config.toml
train_examples = 42238
method = "mae"
decoder_width = 256
decoder_layers = 6
optimizer = "muon"
muon_scale = "original"
steps = 8200
Rows from block 2 of the decoder, named by matrix and row number. Each number is 128 + 32 x the weight over its row's rms, rounded and kept within 0 to 255. All counts start at 0. Numbers have three digits each. After the name is the row's rms in percent of the matrix's.
# proj: attention output (decoder.2.attn.proj.weight, 256x256), inputs 0-85
proj.35 094:119139127119135178118111131133104154138127145109102149112093180073059094131087176121082130049165091133119128145109094136150141106134115150135097205152141094157215174053094097123169054071183167133122156130099180196074138176143153114135151129087095112134166147
proj.36 102:142146125132144118130106156117081131158118100129041113197101155094139152144136167124125155109135139142127194142108118121151111094138121132135151151125063051133218154152018113172110117101140098159107165117117166121058165152108140130115121122135127111144155149
proj.37 097:119102125130139124110113150142113128120135122153149113129099087137140098147196163113179093119174133092138138167108128185127140105216122154135124093225209099041140106132027125132030087152076224150113167181148124161112084127122145146118103117162154138105042125
proj.38 098:107101111102133112137151073123143154137101136108162118126160109136156153079160174148129166125091156081117154137187154136120140168071150131120108036167170102109000177027139122090115051151220102116106141117131100124096175096141109098152141116141108133077102143
proj.39 102:123137136108152141121130123115114154155122142142071094189155078123100128179111106203145109113115140139145177144113103130139126083147155138146143177139098077121074185219138184170101061166096108147110079145125149146167127160132145074122048161109110080173129106
proj.40 098:154111142119126121118087128078126118104084188129192123077125124175164155125195103196137124101070127080100150140130111127118148125173186126141073085201085077122115108110162062100016095107126191144130174131125174143096125132133143166148144180110170132134173139
proj.41 101:130171121110100111102144124120138155145190124111147111124146110100108147152161108110158135106166147086091165110171143135131108104111133139133110108191181107240037102138084132161200091073116139102090121158110129149083146137131113135164155122207132144086096133
proj.42 102:115109121187137143103116113119115162135126133143106151090098134190095180139099134099173131136068175138120106140103192109150152139099120171122130111137203088114065049134248118152168229089140128164120098144148154091143143130154086151120165125125084101144128097
proj.43 099:119167141167147128105116084127136102157165155102181143129165122092110076118158147201134151086121116117145105108146126133087075119090156110149132146134103109154029144069147161185087064244062111095080129130128136152102136077179070132161050126082127156115175120
proj.44 108:141144128129130116154107148152120109105144111106088102167095132168133124109139143219144144130139119130076119113103147100103161130103183102123100154132131095080153032125187059066181031151085151114125179135162180104068164133107153138169108161143093150103091122
proj.45 104:114112170121125129086121122135141125126169116080163099096170111072124156101121090104149134128145114101125150132180148156108082151149112095151140090197071081137121112047097049167117188092066111133169070086116117158099107086093071140110128114134173194126135129
proj.46 095:137087139147142135125141162116123127157128134131045169119131109159118124131131173144120210156126134122120150155061160137150136152173133167118125163173201095199149081122245065143110118077174138085105097140109087144120117168104122113118122130154085157114084096
proj.47 103:109165176131142105134135103151129125136161129147073167052101114198092092174143137079123109115118114124138105116108123123118118156087182100164121150117127171164218178134130191106229129121143069132142127128118113137136143076213097147132100105190054092126093114
proj.48 104:093152108153155124122118144149122138118144169117155097072098121203107095163130134151148077068149101084122143099136127082145098132133104136130177146176144216147120122135116157054144143046248157162117119146097138085108116141097129164128158136090103146144154117
proj.49 102:150109106127179132132103114113154148120125135121104093101153141132141126151149116161152098165188137125143108148159137093107122153142164150127129126155159126072061162108138082069131028118121196134146131130135118147133155151107127152153121170140063112127146139
proj.50 094:102153137122133118139105120123136158143114208153106146167129145218115122131101158079102150118120143136112112117127121157111079168111076084119108098231222194125179060085190086132147134103090169092091097182171076162139142176105155106045148130104137125064146151
proj.51 107:092174136105144115133126132120100106104101075106185174107173131146063086179120119178092101168172138126133095088135084089155140110120129114137106089145179133217173169225111056101172168074124177102160159087124169142132131127079121194204080094159152125147182106
proj.52 103:139121114117140118129095145144125110150147148120132095073126127127122122082144164136135128123143105100126125136123135112151099124131119115129090158127119130085105081118079053137126082149089215121136168099130107132168153160141101142149117117140127113111098133
proj.53 101:142138121102166170093112130119158161143146166106108143130127099089141155136173115166172123165108155125151109142132121110111110114094196147106109073111100135102184115150106176097124218255120125080087085121104143124169115087143065163141090123104087114174120110
proj.54 096:122136103101136126093083131152102111150116118107133129191154169149121067078086083139066089130111173153173184146092132125122195135129088118130124169116151081114167135132114141121152112134112192119100115157140141124150079133174117128096097169110124141091072134
proj.55 099:162114124173130161138132124091145093159135100120106147158119107117078126118095127160082143147169069164080139114108120150136121130131085140118159156058059123108116174110149122143185192204208059213150126126118121116150169116151128115188137122093142136082113140
proj.56 093:161129115146137121146133132116162115144118102093150146184151105140106094159121140151140126177106154144144154140109117164129117111104125129111140118098171187117130141060148209114126104081115000047146086128118143156098146102097123105168112128079194162047099144
proj.57 095:120084096148107195128124112137126189102170142134126165157114140082108092148105106152072118102119116109075098108083136154124137178144125157091104168136082136073194125171255050086136141148147138123110147120106162115133088132155166106105102111113185176050119150
proj.58 101:143149149169122131128143135125141088125136128132227101085162095123071151105082102139163123127110165099136147139144080108141116123080125129160140099164088116160092160086125143165112132152028048098192187115087142091112109097090118109123081185041140143135163164
proj.59 102:144119133169121138140112137158113112150156139143120151114122057155087143140085121134137118160117093100097121138146112096124128129129113136150161164125119133078065138223020206182118162124137109128136114115137132196158111098148158125113129065119164167138157151
proj.60 090:088138144110098138107158150104123120105119139093071134165121111165141143160162134162102195079088131147160134140139116158111131163142118116164126085078210077109093210127101184090162128208196101145115137144117193094080094091171083113119094112070062096130147093
proj.61 094:074108179127119049128138142147133096107123174115160068123113141175129196155132101166091121098196141097120108126128122145129115104135136073130108095126069191154190099120119081197051144096085091160092194125146137086133076127156086101130126103112072070092121158
proj.62 108:155140123130114109118175135103160166112140126113084103160175168108091114089100172111161093146127154133064129121121146149103124106149107139140104104220195123106193109124117101146066143139052101141173160062141140141210140119111137168151120098094120113143176158
proj.63 113:120119083157138109111136116121141088150162146140132106180081104149160136095118126122135155110140157144128125119110069077174116155151196090146122045055091164162196173163056148100070099137120144064092192151140175124075115110111064069121089084152124144148083157
proj.64 089:136122115114158118097131066111128130131091142116100081128151179127085138129117070160156190141151170136120111106144125112132136085114115133121100064123190174066056080123081182047192131138195149141152091166142159100132149148108113081098123163121182152154146170
proj.65 098:124112152169216130133144145113098183188104113124102167110185113125103147078157161121086078128093137150147131142152178154113127122130115167138125089120110122147129132161099047123181214152125085069136121090098112186186124128175072130094157166075150156112144193
proj.66 105:125127124147117099163106088145091131118104124123159173137180127133141142159149063126150080119113156077146132111091100133099121117094088120096138160175175114083230054138166144129188136179224115128088110158163044150124100159155128081115125109156116161122096133
proj.67 106:157122108156117145142129105155141138146098170147132174125206153107136138142145105124082132146091126141122121129160124126133174087063164133109144086039103033105056098140117107151184158129103136146105118118112136107140131100180113056118116176129102110126168145
proj.68 103:106129132076153149131118100165103146155136142109121110110101160091137120137104139172110160109171190123172129125145094207094123122139092106179185017106010141174135198052158101109108187120160070140131150118164127094144160097103105129087139151156062118187162089
proj.69 099:175167103135116114092114093131140132118150138135110142097093138092154125132150106114105144109113106081155138115124151108153096129126103141119154139099150118085151074076186191125177107076136152158088089188135128144127118187081227094152141139119082146109164172
proj.70 099:141095186127127109132144120127138133148109097098115126090141142096126135130100100133108097108158110117160093092135138095082105166158073088147119082196082130117150151090192187143087106075186135187135135127129066085197088138140103064172115140124180147134075117
proj.71 091:163148108148167157117115147175131113102153127142118109130110095111078135134072099060148108133169152166114118147165107156135136141129091105125128040159068110198077136158190167119087127109113137124121076120099153102149112050167144138107108087164109159144143093
proj.72 100:138069134136156172156160136178117108141122124120166060175112174144126131153146060181083123095125124105152117137108111128155172110155173091126160121157065119078169057079119116117215035214110057127174090096090089112183118123141154128095133124168128198145113109
proj.73 105:118149117137143161120104134129147174122138152057129137135127120130114148076143108096173154138089092162115115127164156129114119143104116092136124184104135157096116195089203120080070220128112098145136120167108116109154157091176129125117097166193174165086077117
proj.74 094:154108122107122142074172110116120113123113115117150132105164159139167157177177121123102171103109118130114140151162132072152138112123137137134111173088247075144079070210162106168156139066081164195089202096157179140122167144111162075153128152121161147156157084
proj.75 106:121125099121134065151117132155123154157098097138129154166105087139101124118151161186152097211130122149101119136156159094114157139116120131093178061156102178101094088202120207185071114124086095106078143112139083116135113149118063104111143146158154114110099134
proj.76 088:119119102117132153100123128126133151141151188141170177148135168116123137106069161149120139128100144139158120115185107138152117107105148091128164172215183084083140045127094107120224160145115082092109149129176147165100183122081108197132125050171174163085101115
proj.77 096:129159124117134118144146129130106125115120130094087094083141100110079174130117119098184139095191151145119081134144151174168073137096121154114085097099076193074140197116059112198102085030079164145103131113132165117132159194166126113165080104117096138142133147
proj.78 092:135137136118121141172122171126146106119139088099110148100136156099097162091117134156088141121139123127133127137112124113086137108179080131128147143143192158145126129104228061121142155111122124146159057167146128123187150131092125138139160134078150142061095109
proj.79 090:127131138093141127106056135147083114121118097079125103142073200131137141173145126088161171049110105144154125129084169163102098119123174131132129071115126121087152091101132165214050111122166131120077075096171112183132118114148145086121141146127161093159120159
proj.80 093:135136137095105123125101162102126139123110118154100155115165158141118144142172092052087058163080142127096112149118148130124128127099113126126088188112191107162127050110089122114161107171122100129073113042142124165109087112165142146081165159155131123157141120
proj.81 103:108124142153126101116140154109137150153147170122116130126142130096115107166117112144133137137155148107151151088111121107162139082130100143109135122186134154062049119162091129168205196059168142155092154107109118128050119188135159124136083116120099100091090169
proj.82 101:142113135130113156114129159073180115185159085172152116080138106121164165118130165211134118124170154106125101089159119132132109080115125125106114070119118173137081168144161054125116132137139155076199124128128141078132152125090084144104150118185095126176168058
proj.83 116:150133116106149133148120162117119127113144100144145058103111094105097186120166126154110073110092147102153135120071150136098146160148094119149123152144163128182060204143224177053086097150124134112091136100116127153084093118112155154150129102130141130124092145
proj.84 098:139149107134140122143152133172135097140116107167161156149108141151143103113137117108132126122104150075095135094159142149161155123132150113128158140139022126084130084161075229050151155149068057126138123137066145167098103107115165122083161146129137115174150102
proj.85 097:121116123160128137096139126108155092106123169124147151137114078147102076107133111086147092102136099159122164130124137097138082085132135124092121120089244073140143048132159223195120096124134150122124179089154135196134172139130154151123091089137133171098112139
proj.86 109:110118132158137090105134088153137106126112115123161168145171146139167113183147161131099176162153123119101137091115127191101142117139108104134133175057183134160078117070207158123186140129148186151155152100083108132076171157080131089131092126108107102239224108
proj.87 095:172125135134101118150139145123160118128149124105160093052109117166194123112134145179184155107085105152130130111134120166206153113133113148171077065142061161107156144090100134141131239080081080177117143102151169135123085132130093155101140133085073126147196116
proj.88 098:155100143177190138111130156167141130147151116102145129163114097134158135083161159160164087120133091143157108107088134160134082159171101128135115185201149095194124125061061159112114139115080178083123174081108112106131141139143123151117102089111085174104133098
proj.89 101:183132092135117122134151133121110115108119142161125141121155132163137121138121129147192111122181114137112072115114165117107148080133139164145170113188139169033111065183127059163186093096187138147147205128101121101079072128079186127157124184196143113156077139
proj.90 105:133139088101137116104166098135112102171144114117050115145142161149111150111163182186081157098123128124116137130114141166072102081128116140143165221105130119119135172155149127193201036143153144179113144167108159161116141105145133131118077118151149158229179110
proj.91 094:131103183119117128184098154127121136082145140158146089088112111109098147132164150146104124146125107078103133163118161179116109127079158100106128106251003124122011146083138117132151155184159109103136072162153105147057129158140155132136151172178074142057057061
proj.92 096:106089158122133133156135140078146119125148106172118137121185124147090156104104140127132089131137152133106074138148121173114059112134105146166127004106154129157120171163169237131102140087135233125119172152162116145110074133141150132120121132099091112079142097
proj.93 096:104088122153124108131167111137125131149123149100120156061116098127182105103147123149136110077133159085111151126172140124161117089128085087128067098184121122170126176166162150118079176211145197150123122089150186183139108152131130111147129082138136210059090102
proj.94 099:153092123162130184088124111164112164153135110148117139149091130072074128111122111109142172150201108140132116134130133149150113094098108159107132095164127078175166117031127171045213060102114102173073178169153150146125182101137110109206117082121101095195131167
proj.95 103:126152169115133142133107160114102108134105127119139053173114178137136058113115093116167106136136141145155121130111152139149115121124108075139133187153130255136092089043137149186113145179096159122157132122100111124151123151145152140115099095172116117204109116
proj.96 103:104126140113118092132115149127143119130154154169110143112107133084146156064113151135161141111174142144133122130196107151081068153133132106126153107122065078135146172043151177083150164140032105146133156123157136108086155098148103175133110124141127137134131139
proj.97 097:109107139089128116153122130109125128192115098104090217078129081174181176148215094123099122109127097165147107128079135112094181201166121077128123145138107187126181162129117069065033173102136130116103149152103119166123105110119179095125125138131115117153137131
proj.98 097:138123090139125122128119099110130125140107137107164156107100105156139074103100147102072170126153148142156157150100134105130155120101154117130161097143086149160179173144164195136222054154080114162178114160196167092094090113085151137132106137113113077124159112
proj.99 098:141118121085121191159110149136072140107164151167142115161185184130129081115071123107169075129148194117109120099185124123092108136065150125109164142141129187200091118171091099113101135153170174105181103068112108105155166196148084154134168089167092167174129110
proj.100 106:088151129145149131112188079151110143125140144157149108141118107143155109188141104118135134115125111109136155117164124131140103140130110107118140192226177074103079123140145174098074124165105153130100131096096129101089084149129126135115107133089097146154106085
proj.101 104:121099135131121142157134099164111098069131072155182150126163104140131197099094090128115149138110148190136148104038125149120192120076135121116092163012075100165220177104165059123155142182125137172135087111122113069147115116126140164106165091136160112114105096
proj.102 094:134109080160077170095166140113157196126102123127099152149110176174231169127148142110125144177047099139097151172135127138120144077127128150159142137115158102078139136071188086113100228117143115127144156172105137136133129089134143112123090149102093124085108140
proj.103 109:087121125114101078138132125171139112101118109095168086158161127166121107124127132159153131140127145103128139081093145133137139102117139157173125141051136195176069178098054072160104176101085207117096138169099130126124154148123139092095156115127184114104176149
proj.104 104:070049131111135068156123123145139109130108122103115064158155159050146142144147145108123048067129103112162149159110178129165109112140126119157156118132141151190138095087108168192105199101199154131094146089125101103125134176181124155152125182108079130181168135
proj.105 106:139102133119131136132096166146122135135156127121098172139090112159109109118145141079103149166125173119147123160093124113121113108109122165158132098158129150035232152110141119051129083055050065071097124150128089131089162130114128150105233127133119116158096165
proj.106 102:137144126139135152146142117103122177115162150136162129124072108171130162141136137131162128104078132128133137126082115120143135138162112132154098118110140125122175151207168145078181164200117133107177115071075143089118162175136137199120144129128113146113126168
proj.107 098:114120128140177156127139114133137191082142132123075171172126107094112109068145160153141123083193102136107130126117079134115126095170129137117120177140077102206103173212018140088141105139171062077123074161126102050081100060105112144069125155114128143132106129
proj.108 099:099151145100141103128087113131137098089129106156158139124124130120157153168133082159145073132094081123145110169109107126136100172084123115074126143082102166142043088086167215152101072171175040178140105105109109074152127111102058134100138132138135122154110112
proj.109 097:128137127089099139110101160130136134139089110131104109138183161137158155153113098089073124099167156160123108144121062104113137132138136150121100129032091153139215228130114144139134081100087226142143101136147159085116116097143136136077121131159167143062049184
proj.110 100:144085130142137159150113128089161112171183124131108104131117116137098088123112124097116124169106130120127134126147106129103145127114155142101119125170146157126110108067135151175198165177083094122179088122162100175129112108086138094098165145100135123153168121
proj.111 092:129166099093163126147152141100105137135111188108156083142108188071092171112148103140156157139094142114078169133117146132144136108177108168155153123204082069105103183089134048182082122108085096134118123158140101126158188080109134136112126178094118121112129147
proj.112 102:126119122108115130109150123127130093111132143124129117163138158116126127123122114108119124111086126136152128140072150090128171093128109113111090177050208121186203114144108076227202105090086092121090110122058129099113105116103120140093144155130122094117110141
proj.113 100:145139098104121127134127145118138087084119149150184119093103097198182130091109036093118180104107159131173159139102110134131143143123132102162097045098105132042176106159071082126126173165114160131155115093117136169092205097112162162160125081161116136112162141
proj.114 097:139143153131151106115155147117157131122147171128144101189096146136130134132192110122142133118132130134182100151107162130155152158134140105137131104086163159148086076149108133115141109169074092098115117129093081112149062094133186129127161176141146133199110171
proj.115 091:121126124115155146149107157114105131159118132107081156092125141093138172117120112096138147115119198086113123142113157116093137118081136126145123114138144085034213096110248056052136155165149150098168163115132085169110085135119147129101182096141125079126144144
proj.116 093:111127101142141181144141088111130159127108156142115130096139135159149048108213139122141132135104092067118129147116117116142182117215141146105124136167137193113134075126119146171101166184151241150138134132113127097081136162141149155089158158093130093108118127
proj.117 100:157119147179155118092131138118096164135107116085157145093186153163213125124164088124141105131167141154074167107186115118138129143137149141148069162121091086143000186089189145146130137136172132100075156148123144168121106124083073130108123146103120152167169127
proj.118 094:114109153159086127107128130117134137118142122144134119137160127139135110127086144144109149129131134067120125139116176073125140119142142124181108151198181128100109116254117115188142145152070193140087130132157135096121075142157100145139115070161132096078117145
proj.119 120:133147118120139087163123133111088174134115127142122171100103135148150177147169173136055110102165155159131142136138105110118110133139112158050141080127084150118151000107132117134200119144226146094151151153161149131145125151093108116179132134170156124101107128
proj.120 093:126127110147128139112112144115175140140157138137199128112117142056113205115166072126124196142119087112163139171146099177089084066121158153118148151103107076069123140128158104151169088064113055172114171109126120114188153111124106155149135131124127105153154090
proj.121 096:135106158127137090085139118159147137124173103087139122070157161077145120108120095117194111128097080153094118109169160106122112124171115086179119117141172134101049140234193166133072108139028143131139091141099145082136153138119109140093151094150119196108184137
proj.122 102:140156114127146117102104111104153186127144144107173122181078122119120091120113129103148106094149115107139147129140119089097149116131123095176144141180070072179112008108119064230094058215133088131089134143146111151162155117099166108134137168123132149114121123
proj.123 106:074143120145150080123125090176188145149153123124121155074139149133166177123137076148161075160073155108163146129170129106112112165128097082137169134080096159129144092251059151036120166206182138103184146136152150109168130182157087085138133102117098138128079122
proj.124 105:116130097151122075141141116121133152126096155148143110121080084150130117151105119129094205092109134127151141093124144122141109111103163134118145021136016085190115159087119204170147089115222053157102160160176117117134138169115119141139113099128165157146077133
proj.125 099:099098121110108112129132127167124064130121122163203104141100090143127170130168138171100169137159105111148114102096108097166144142141141118126087188211126175152130162134107170168214116133022101071136073135151127122140160077112164120175144143142081143164141085
proj.126 103:104109116121111109147158103165158132139114096109132100170109090140160133105156156163141160158099124129074081160121161091081098146135165126081119172130191111059083093127150164222053098125122014103147107131167070189133188141127131124179121133123112180108157151
proj.127 102:151136122100148133114114133101146151126122146140102120118099133122167123111185085169155073122163155126092183208131136125154133138164165140095125104133114071130149142087121082104053066135208033104099138114111134128093175133102134110177105125172135171101136094
proj.128 093:110161120104148117133172118130107142129170128140122120124106084156168118112120161164142111124082123119079077174173150128116094159140110115105130130105177092086153230074158207093182155137111062102118128044113096118084173102130176116119129177086139133150139095
proj.129 103:111175120138109113091120174123117098140086143082192159102140116135147121127121129118156074076119151142122141093125098110137150135137184055138122075124080031212166076096078114156143138186112181071154143140114077114142087080128054176184101055140134155091138091
proj.130 100:115134153104105137143126136103161147125114128125128111125156169106107086143090135137088149155145104117135166104141076150079085114142121171132138170174204147145191175033202185139173076092223051151134161154120100093146102157139115087118132121118139188126112145
proj.131 099:129099143130135128145114151118203139083134087105123073096145144105171139119114132120123063084146094092112144113160099112134152106184102131134128104190096082172113098069099073126136162048209189143147097108167091094144162132152085134091165208107142121175164132
proj.132 105:126086146164120107168146157127143120068151136180221156082102080121105170151115133095122145155115113157167125141159110184151145140115085084119113165066120127092088140034172184195197120154041207180135081067111143081160078123138137149145119154144133176061152151
proj.133 101:169141134107133108144133150108131102097125115110053160059181163094103132096125180120155102107215148123084107147129137127133137103140072131081107144179183172131085224097066066161143126161255095108150115149120128118184117094118089124107102125139092131135150136
proj.134 097:108091133116156151121099111134141117159094085115105152113180122116144088097144158150106172100108159133139121115090109122148089106077117133080160172102217087068205163174112095235243152133204075096107104082103117139171107107132143081111106143141148125102149096
proj.135 103:127104148120126124161107147180136099137124136117118150125111083120088097141102095136096158162120095161125105106114128110133129134103131125176166147087054138133109105153053070092162090104039056108108175152121124152106125109122118171169096086124101094124109083
proj.136 090:094178158120147084154105110112110121142079142101166100150165150083064119084077117148129152085110131126142150094124160129103151162108120121155164135122035021137065121152193056117097048141104174125166125164137112182203081158146138102163157126155141139154111143
proj.137 110:087165144084129143118107139142126106151189108110103146093112178168084135167107160079106144148135131119099113146109112065104125153097130140088117101115189144116185138247225124116128136084170066155100126131143145157113077103111142097124119071108148102138068165
proj.138 103:141156116069117120146158100125122114098148130188162104110170108139115188096118080130125097106115169128106114116171148142082106099105137132126141015063102107098055141103146139255114178085111080115160170177137103152146087080161143111127150154172133123146136085
proj.139 132:149140118101145147133142110108119118137099136146164146149098127038135175161126143191148098104097107155119124140091123141136111098131151151134126076120096153152125092098188176151137124133142103188146086109147083050154104103180122153093105166139102118191158082
proj.140 105:074112137124117073138097125122142117137083081119130134151101177137106089137147080123120087126096123133170128124083182123140144141147110115142112143159079255109127131149125091052160028168141154107088142138124142117092102132096101135154149142136204142110124122
proj.141 114:112101117145153177131096090124123175144123094115128075164140176065113132124074143097157157140114170153141115142163162156109097135080143155142097140164144156039059124032126184104143175166092080095181119088127155153116122127099059104180149136152111158099133133
proj.142 095:144087108119119082122131116155133125103123129155122104150141148124065123118150175111103096147162146144159117143117154152174160085166172156118086077133082109136129161072112128185095101200174122119163137124115106104106114113089130154146151167133186124087129153
proj.143 092:135163144112147155150106118182150177160128146107095075160084120127138080106117073141134147171168090140160134142116146118157121134108101113153139100088053135147118101122020109096084061043074056107136138098118129156098149165119127125134153104101094105143078137
proj.144 093:127124110125135139142100136124158170146142110141113155115091097134130118110167145125127152126091113147128107114154114139158135090097089150138110112116092188212255054186185062111201201138183149110086100137158095098131147140124095138138162121123168103072139161
proj.145 101:108117152115107114109092134122107098136094123125130114086162123092106133062141133171176121129137121147172113121138077085160134092103124128112112145079082092132051119153085099255173158222107191143108127101086118141149104124127114099109119147148159139125101158
proj.146 103:108127154174096141114135167134115143120146113128173114136168113117077098114096114084124104129162152133141146142119149127111137168135105123112178070172137167148081063189124134126168088174191075128087156136159111167119113151137108108103110118103131108151165111
proj.147 107:142178129114104157184139183127116146123102137163086116203097084112116151079134122129136167075120102117108143118129072165187148075150117137159123161112161175196203129071124038073068159152048103171169141197153112100159155125162138169128137143094136134109126153
proj.148 101:202108144139134156147122105088111102076092136172135135159133107097155126175126120127152184139141127102166121149127085079135114097141126078123149161061214141131116216165121114182072071159171060137143153087182114090122088137161169102139153146030138108118133136
proj.149 102:143140154112095109133161111145152100124137110121116129094107157083069126151160156096100124103103145097111137095122148128130109136126152192125110185154098110146148149057141191094167128049199234103141111192180120116144097171139116123094148112092101123138104174
proj.150 086:111120115145113101111147130189130124093196086127053135086179169151058127119086128094136090097122142161130127103132148120096160167163126121113109039077175109248151073135145161100097055105131227172172116122037091143144139181157076137127151134097134113111154120
proj.151 104:108141138144104122135151144095160137153086147125119167164116121126147091089186130146079134131092118132097116148143127146131143151126154127147124189164169070116118206143113142000131079229102173164117152130154143117155123100141096140175093121063144135106100155
proj.152 095:168129123088177149148158106161126154099111100150057147048120124131144143118091133147100178106140098120080167127145110097147097166127121145134171115131123130087181110207171091051135165162107111118131150131128123127128161139073085113133091130133124135138183106
proj.153 105:160158092145121128086118115122134117128134097114119173105132166161120161113175133094110126146139136121123153164177102133140126123141126150109156157118099152110044185084144168122067135077122062154168147112163114119174140142112136092151108143166132126137102093
proj.154 107:105119138093167130164135102161113124132118065088110142151101155097146098149044160129121110150110074149100153130119115139151142117147113143103137250083202050097061088122216107058200131097159040060155107116114106104100100132127125201133095136128146145116140132
proj.155 095:111095104106150097115117138109101147113136128146177134140186146099105102140104106178170104171132150184155140112131106157162115147146108147141186091068025103137191191183138145094112121131145118143137095109207115082157140150108133162083164165120059118123066131
proj.156 113:122106112134133134151083107109116134128114135113120166123138158165137134137145162124090124141099109111129144143135156162115122069131132133146138158189131092139184107161123203186163148124114178151150160149166173106149121104125127195118143098136109096148174116
proj.157 095:116132135108110118151153152125107140130093133126138103143058143074112117104104159111149227129121125116088119088150099083159132142105117144110115131161182101197162162117067169125100107121119156147113115100115129126145141118126133061128168132126138125144129121
proj.158 105:152170128172145125133150119075135110122138108149160104077118119091131174191066131117098146103104153162159098126124133108115127156131135100118146158060126143089230109171202096060080089119124208146150098148108137142128084150121137155160159156051089122173143096
proj.159 095:107138152169142125090114115106106129144105113121132132158151067181110115122151152109125157134135108119124153131079114116165148124184153097155146117165054141100057098150049152201142073162169159123139093120122139100126148077127151097110103145132156135109153138
proj.160 090:184158122117086107181082149129106062138113116138110158148155190086101110082100168122135186123148086134131082134130072141135158104140119116072144131159127152141071147096095132191076171075156072130182063140071143153140121061096090122139100133121152146110143133
proj.161 094:090129137110126147133059107096090131092148108146122121124143077111092115148110143148136117129101188110144108140122094110113166151086139082128182088172092200111078140213133114140150180184187149068160093150101125097155089104135093136158114107154142091077109145
proj.162 103:142097127154123156147118165144132150163149137115052148174054163128113159132115136037110195160197160136131148120122166149121160147148112138132115109050203129133153040133081117072164023056205171136152190143106130082082119172149126162185137097116141150139112158
proj.163 093:150132118124142107088122102103127156138094148160127131190136134174111112108166100159132148148065096157110089115105164165114132146142105159081082128095102130163212079188121133114217114169085149080109088094121054163139175138136176203112144128087030090141131103
proj.164 104:144149119161091105116138148145129137121126161121183167153069076068144078127134079109114119070090122106126137104081100159099138115163145150093150131135048133043180187177158255128098126134113154167093179140194123124168119088134105086114138098127136155134157098
proj.165 098:116143135187130142097145121105112129097113148087063141102072134133201092123134160110126148102159103136104132154096120143146141142148128184149123122153204124125191148154139172108176075116151106134130150152163112111089188142112141087136160132169085104144108153
proj.166 097:143151099118137119134159111169134148115097092164106134123130086174124051083125127089079123147082091117083083081114135079120104129101147107114112124164171120122038094153081104107145141070079100123124135133126096095126175151148150171141141123148160133179153062
proj.167 110:151137135118119156126160117137109165171124103103101117142108167129139074143110172120090147134131077164101099159101077133122114158093117115100141181122179139113156226092085121134167064144102128137105123188166162126112132135158121101128138138106153124134137110
proj.168 097:106120157148099136114089141104129123145142157139148164213181091120112088059152119114102134100112104136103136134154123200135121134090099125131098135113050107072083172000143091073108087162126135108101128133129131121077115029155165178146116107129168126125116109
proj.169 098:144114160180125136117140082105130115143105151078162139153111173071152138126109100127150132101152074106146137098144116132159138150149176118172147071193040098167060142120046111090012102145161131135150115127166143142154156159125093146181135102100096145115143120
proj.170 097:151120095114089154176134118127083125164105146101080157122087117114139123183139132126136129038138132109120152109097160135158173128118142108133166040141027178083187064075157095097120127083181233135152085128125150125126122121144103164098111170115157151106119157
proj.171 095:136139094154126115124109078148111109088094106151164135177108149141134094167052173160113129159116167145096183133137081079096112121141157129106131104149177084149107078202135124065134015151163097128123195122134115119122114148136141141188156116099140147118161151
proj.172 099:111132152150125117124109136146139134124101129111176114097111109110100158141107197091083120136107128145156121125109138154096119140159146146079172200060114147172132080127202119126042185116255053155095151135121183142130119211107121113166117041180106099092107091
proj.173 103:126121128131131147125128129113128090106099099099096111056200109173129127124096056154140082163102134107139114116145161140130128203106142126133135084095160127030067102213173080122116196158170078116163119106104103134119095144085131106169116102071117112157137132
proj.174 094:097130120104091099085163132095131141150098119123156148133145163102180094147175142104153131142138151161161139166126126112146129144106149121123123078137060170151101127217093148022126030108054103154145167131156102125245146058159111138144127104097197160157140119
proj.175 101:109112119125105169149120113136123091106092128144165169145094106112114173147193052182139140152083113110121091085160160139130125169122180147154115079131198145193151052131083180103048101218103205166110111097106092185111135123172111107172105104106064114136118191
proj.176 093:102116150120113084128149077175083177104130114143164114086094159124116107130156131127113121163128160173086139145127165127122138171104104116153155121139122189108184100143108163131132180161158149168149171149115118040090063151161064104110112098184198147114108079
proj.177 130:148147124151118184102096138176102081114120102121088063091104113143095116140111144093173164146097114149131107126138114136155116135081141101112126060090193108140082164152105134099154123165192136104133087126110129138102174092118188164129125115100146111152098176
proj.178 093:162166152139108115128102139121127121118130126145127163083184155125175178145138125069173125178156151093124073138146117130129153096173151152120118087103149182077054138130134119118077157068194132144110138118136118157135136126156159115140159087123159104120110120
proj.179 099:146108112089093168086118113134138137139106083174116143166100162166141139127089105103102129202108152142107136166098102093089194145124105112146106137090091150205240090174140113042197206039152181110151123115134098120158152156142183152093144134088155123139128094
proj.180 103:129099133148166086126066101153093112169121113109169133081156142170140161181147178157035180145144166119098148114095128125120130156144108092131114120077150080133251155154118055130180150142109146135151096124141163110139104098090155127092123136159101085145148078
proj.181 094:126126136172128137099127089109148103133120122103132143124128144084121172157133142119189103184113137150114114112132150117158135142100166127103151045187227151134083078106203103061115150110138139094203067122117107114149126115072131168130073112154165154138117163
proj.182 100:122127119126104155165141173145154186165176125131119142096160105137131164116195152076133113181067166150133126151166133163141118146157116109151168036065178187082169131125193097179076183172093130073069150156107123162125055135189126166082110160114081101172123142
proj.183 098:092138159116111144152169125120115082112112114148182181180148148139162099131098095100128144144077104124156141071137117153113199128112125114131115170086133117149103060206166091092208147096154135118139123122162118098106154123136088088076129138088163155103146162
proj.184 106:123120119106150140154118122087103121096132140097181111124105145149113137150116180103113099090113161076124122156130149072157123176114124125098105194126174195125107004180205150165177107107146114121100097142139124167184129182107138158138076126149121133177137133
proj.185 099:103147136123131147094146120064129131136106135149112112122087093113154073201169147129102212063128147133096133099101155147164155138133144130115201137050156133151187156156085132115049077080160136169120147121086171127142157157086151074110087139150129107117120140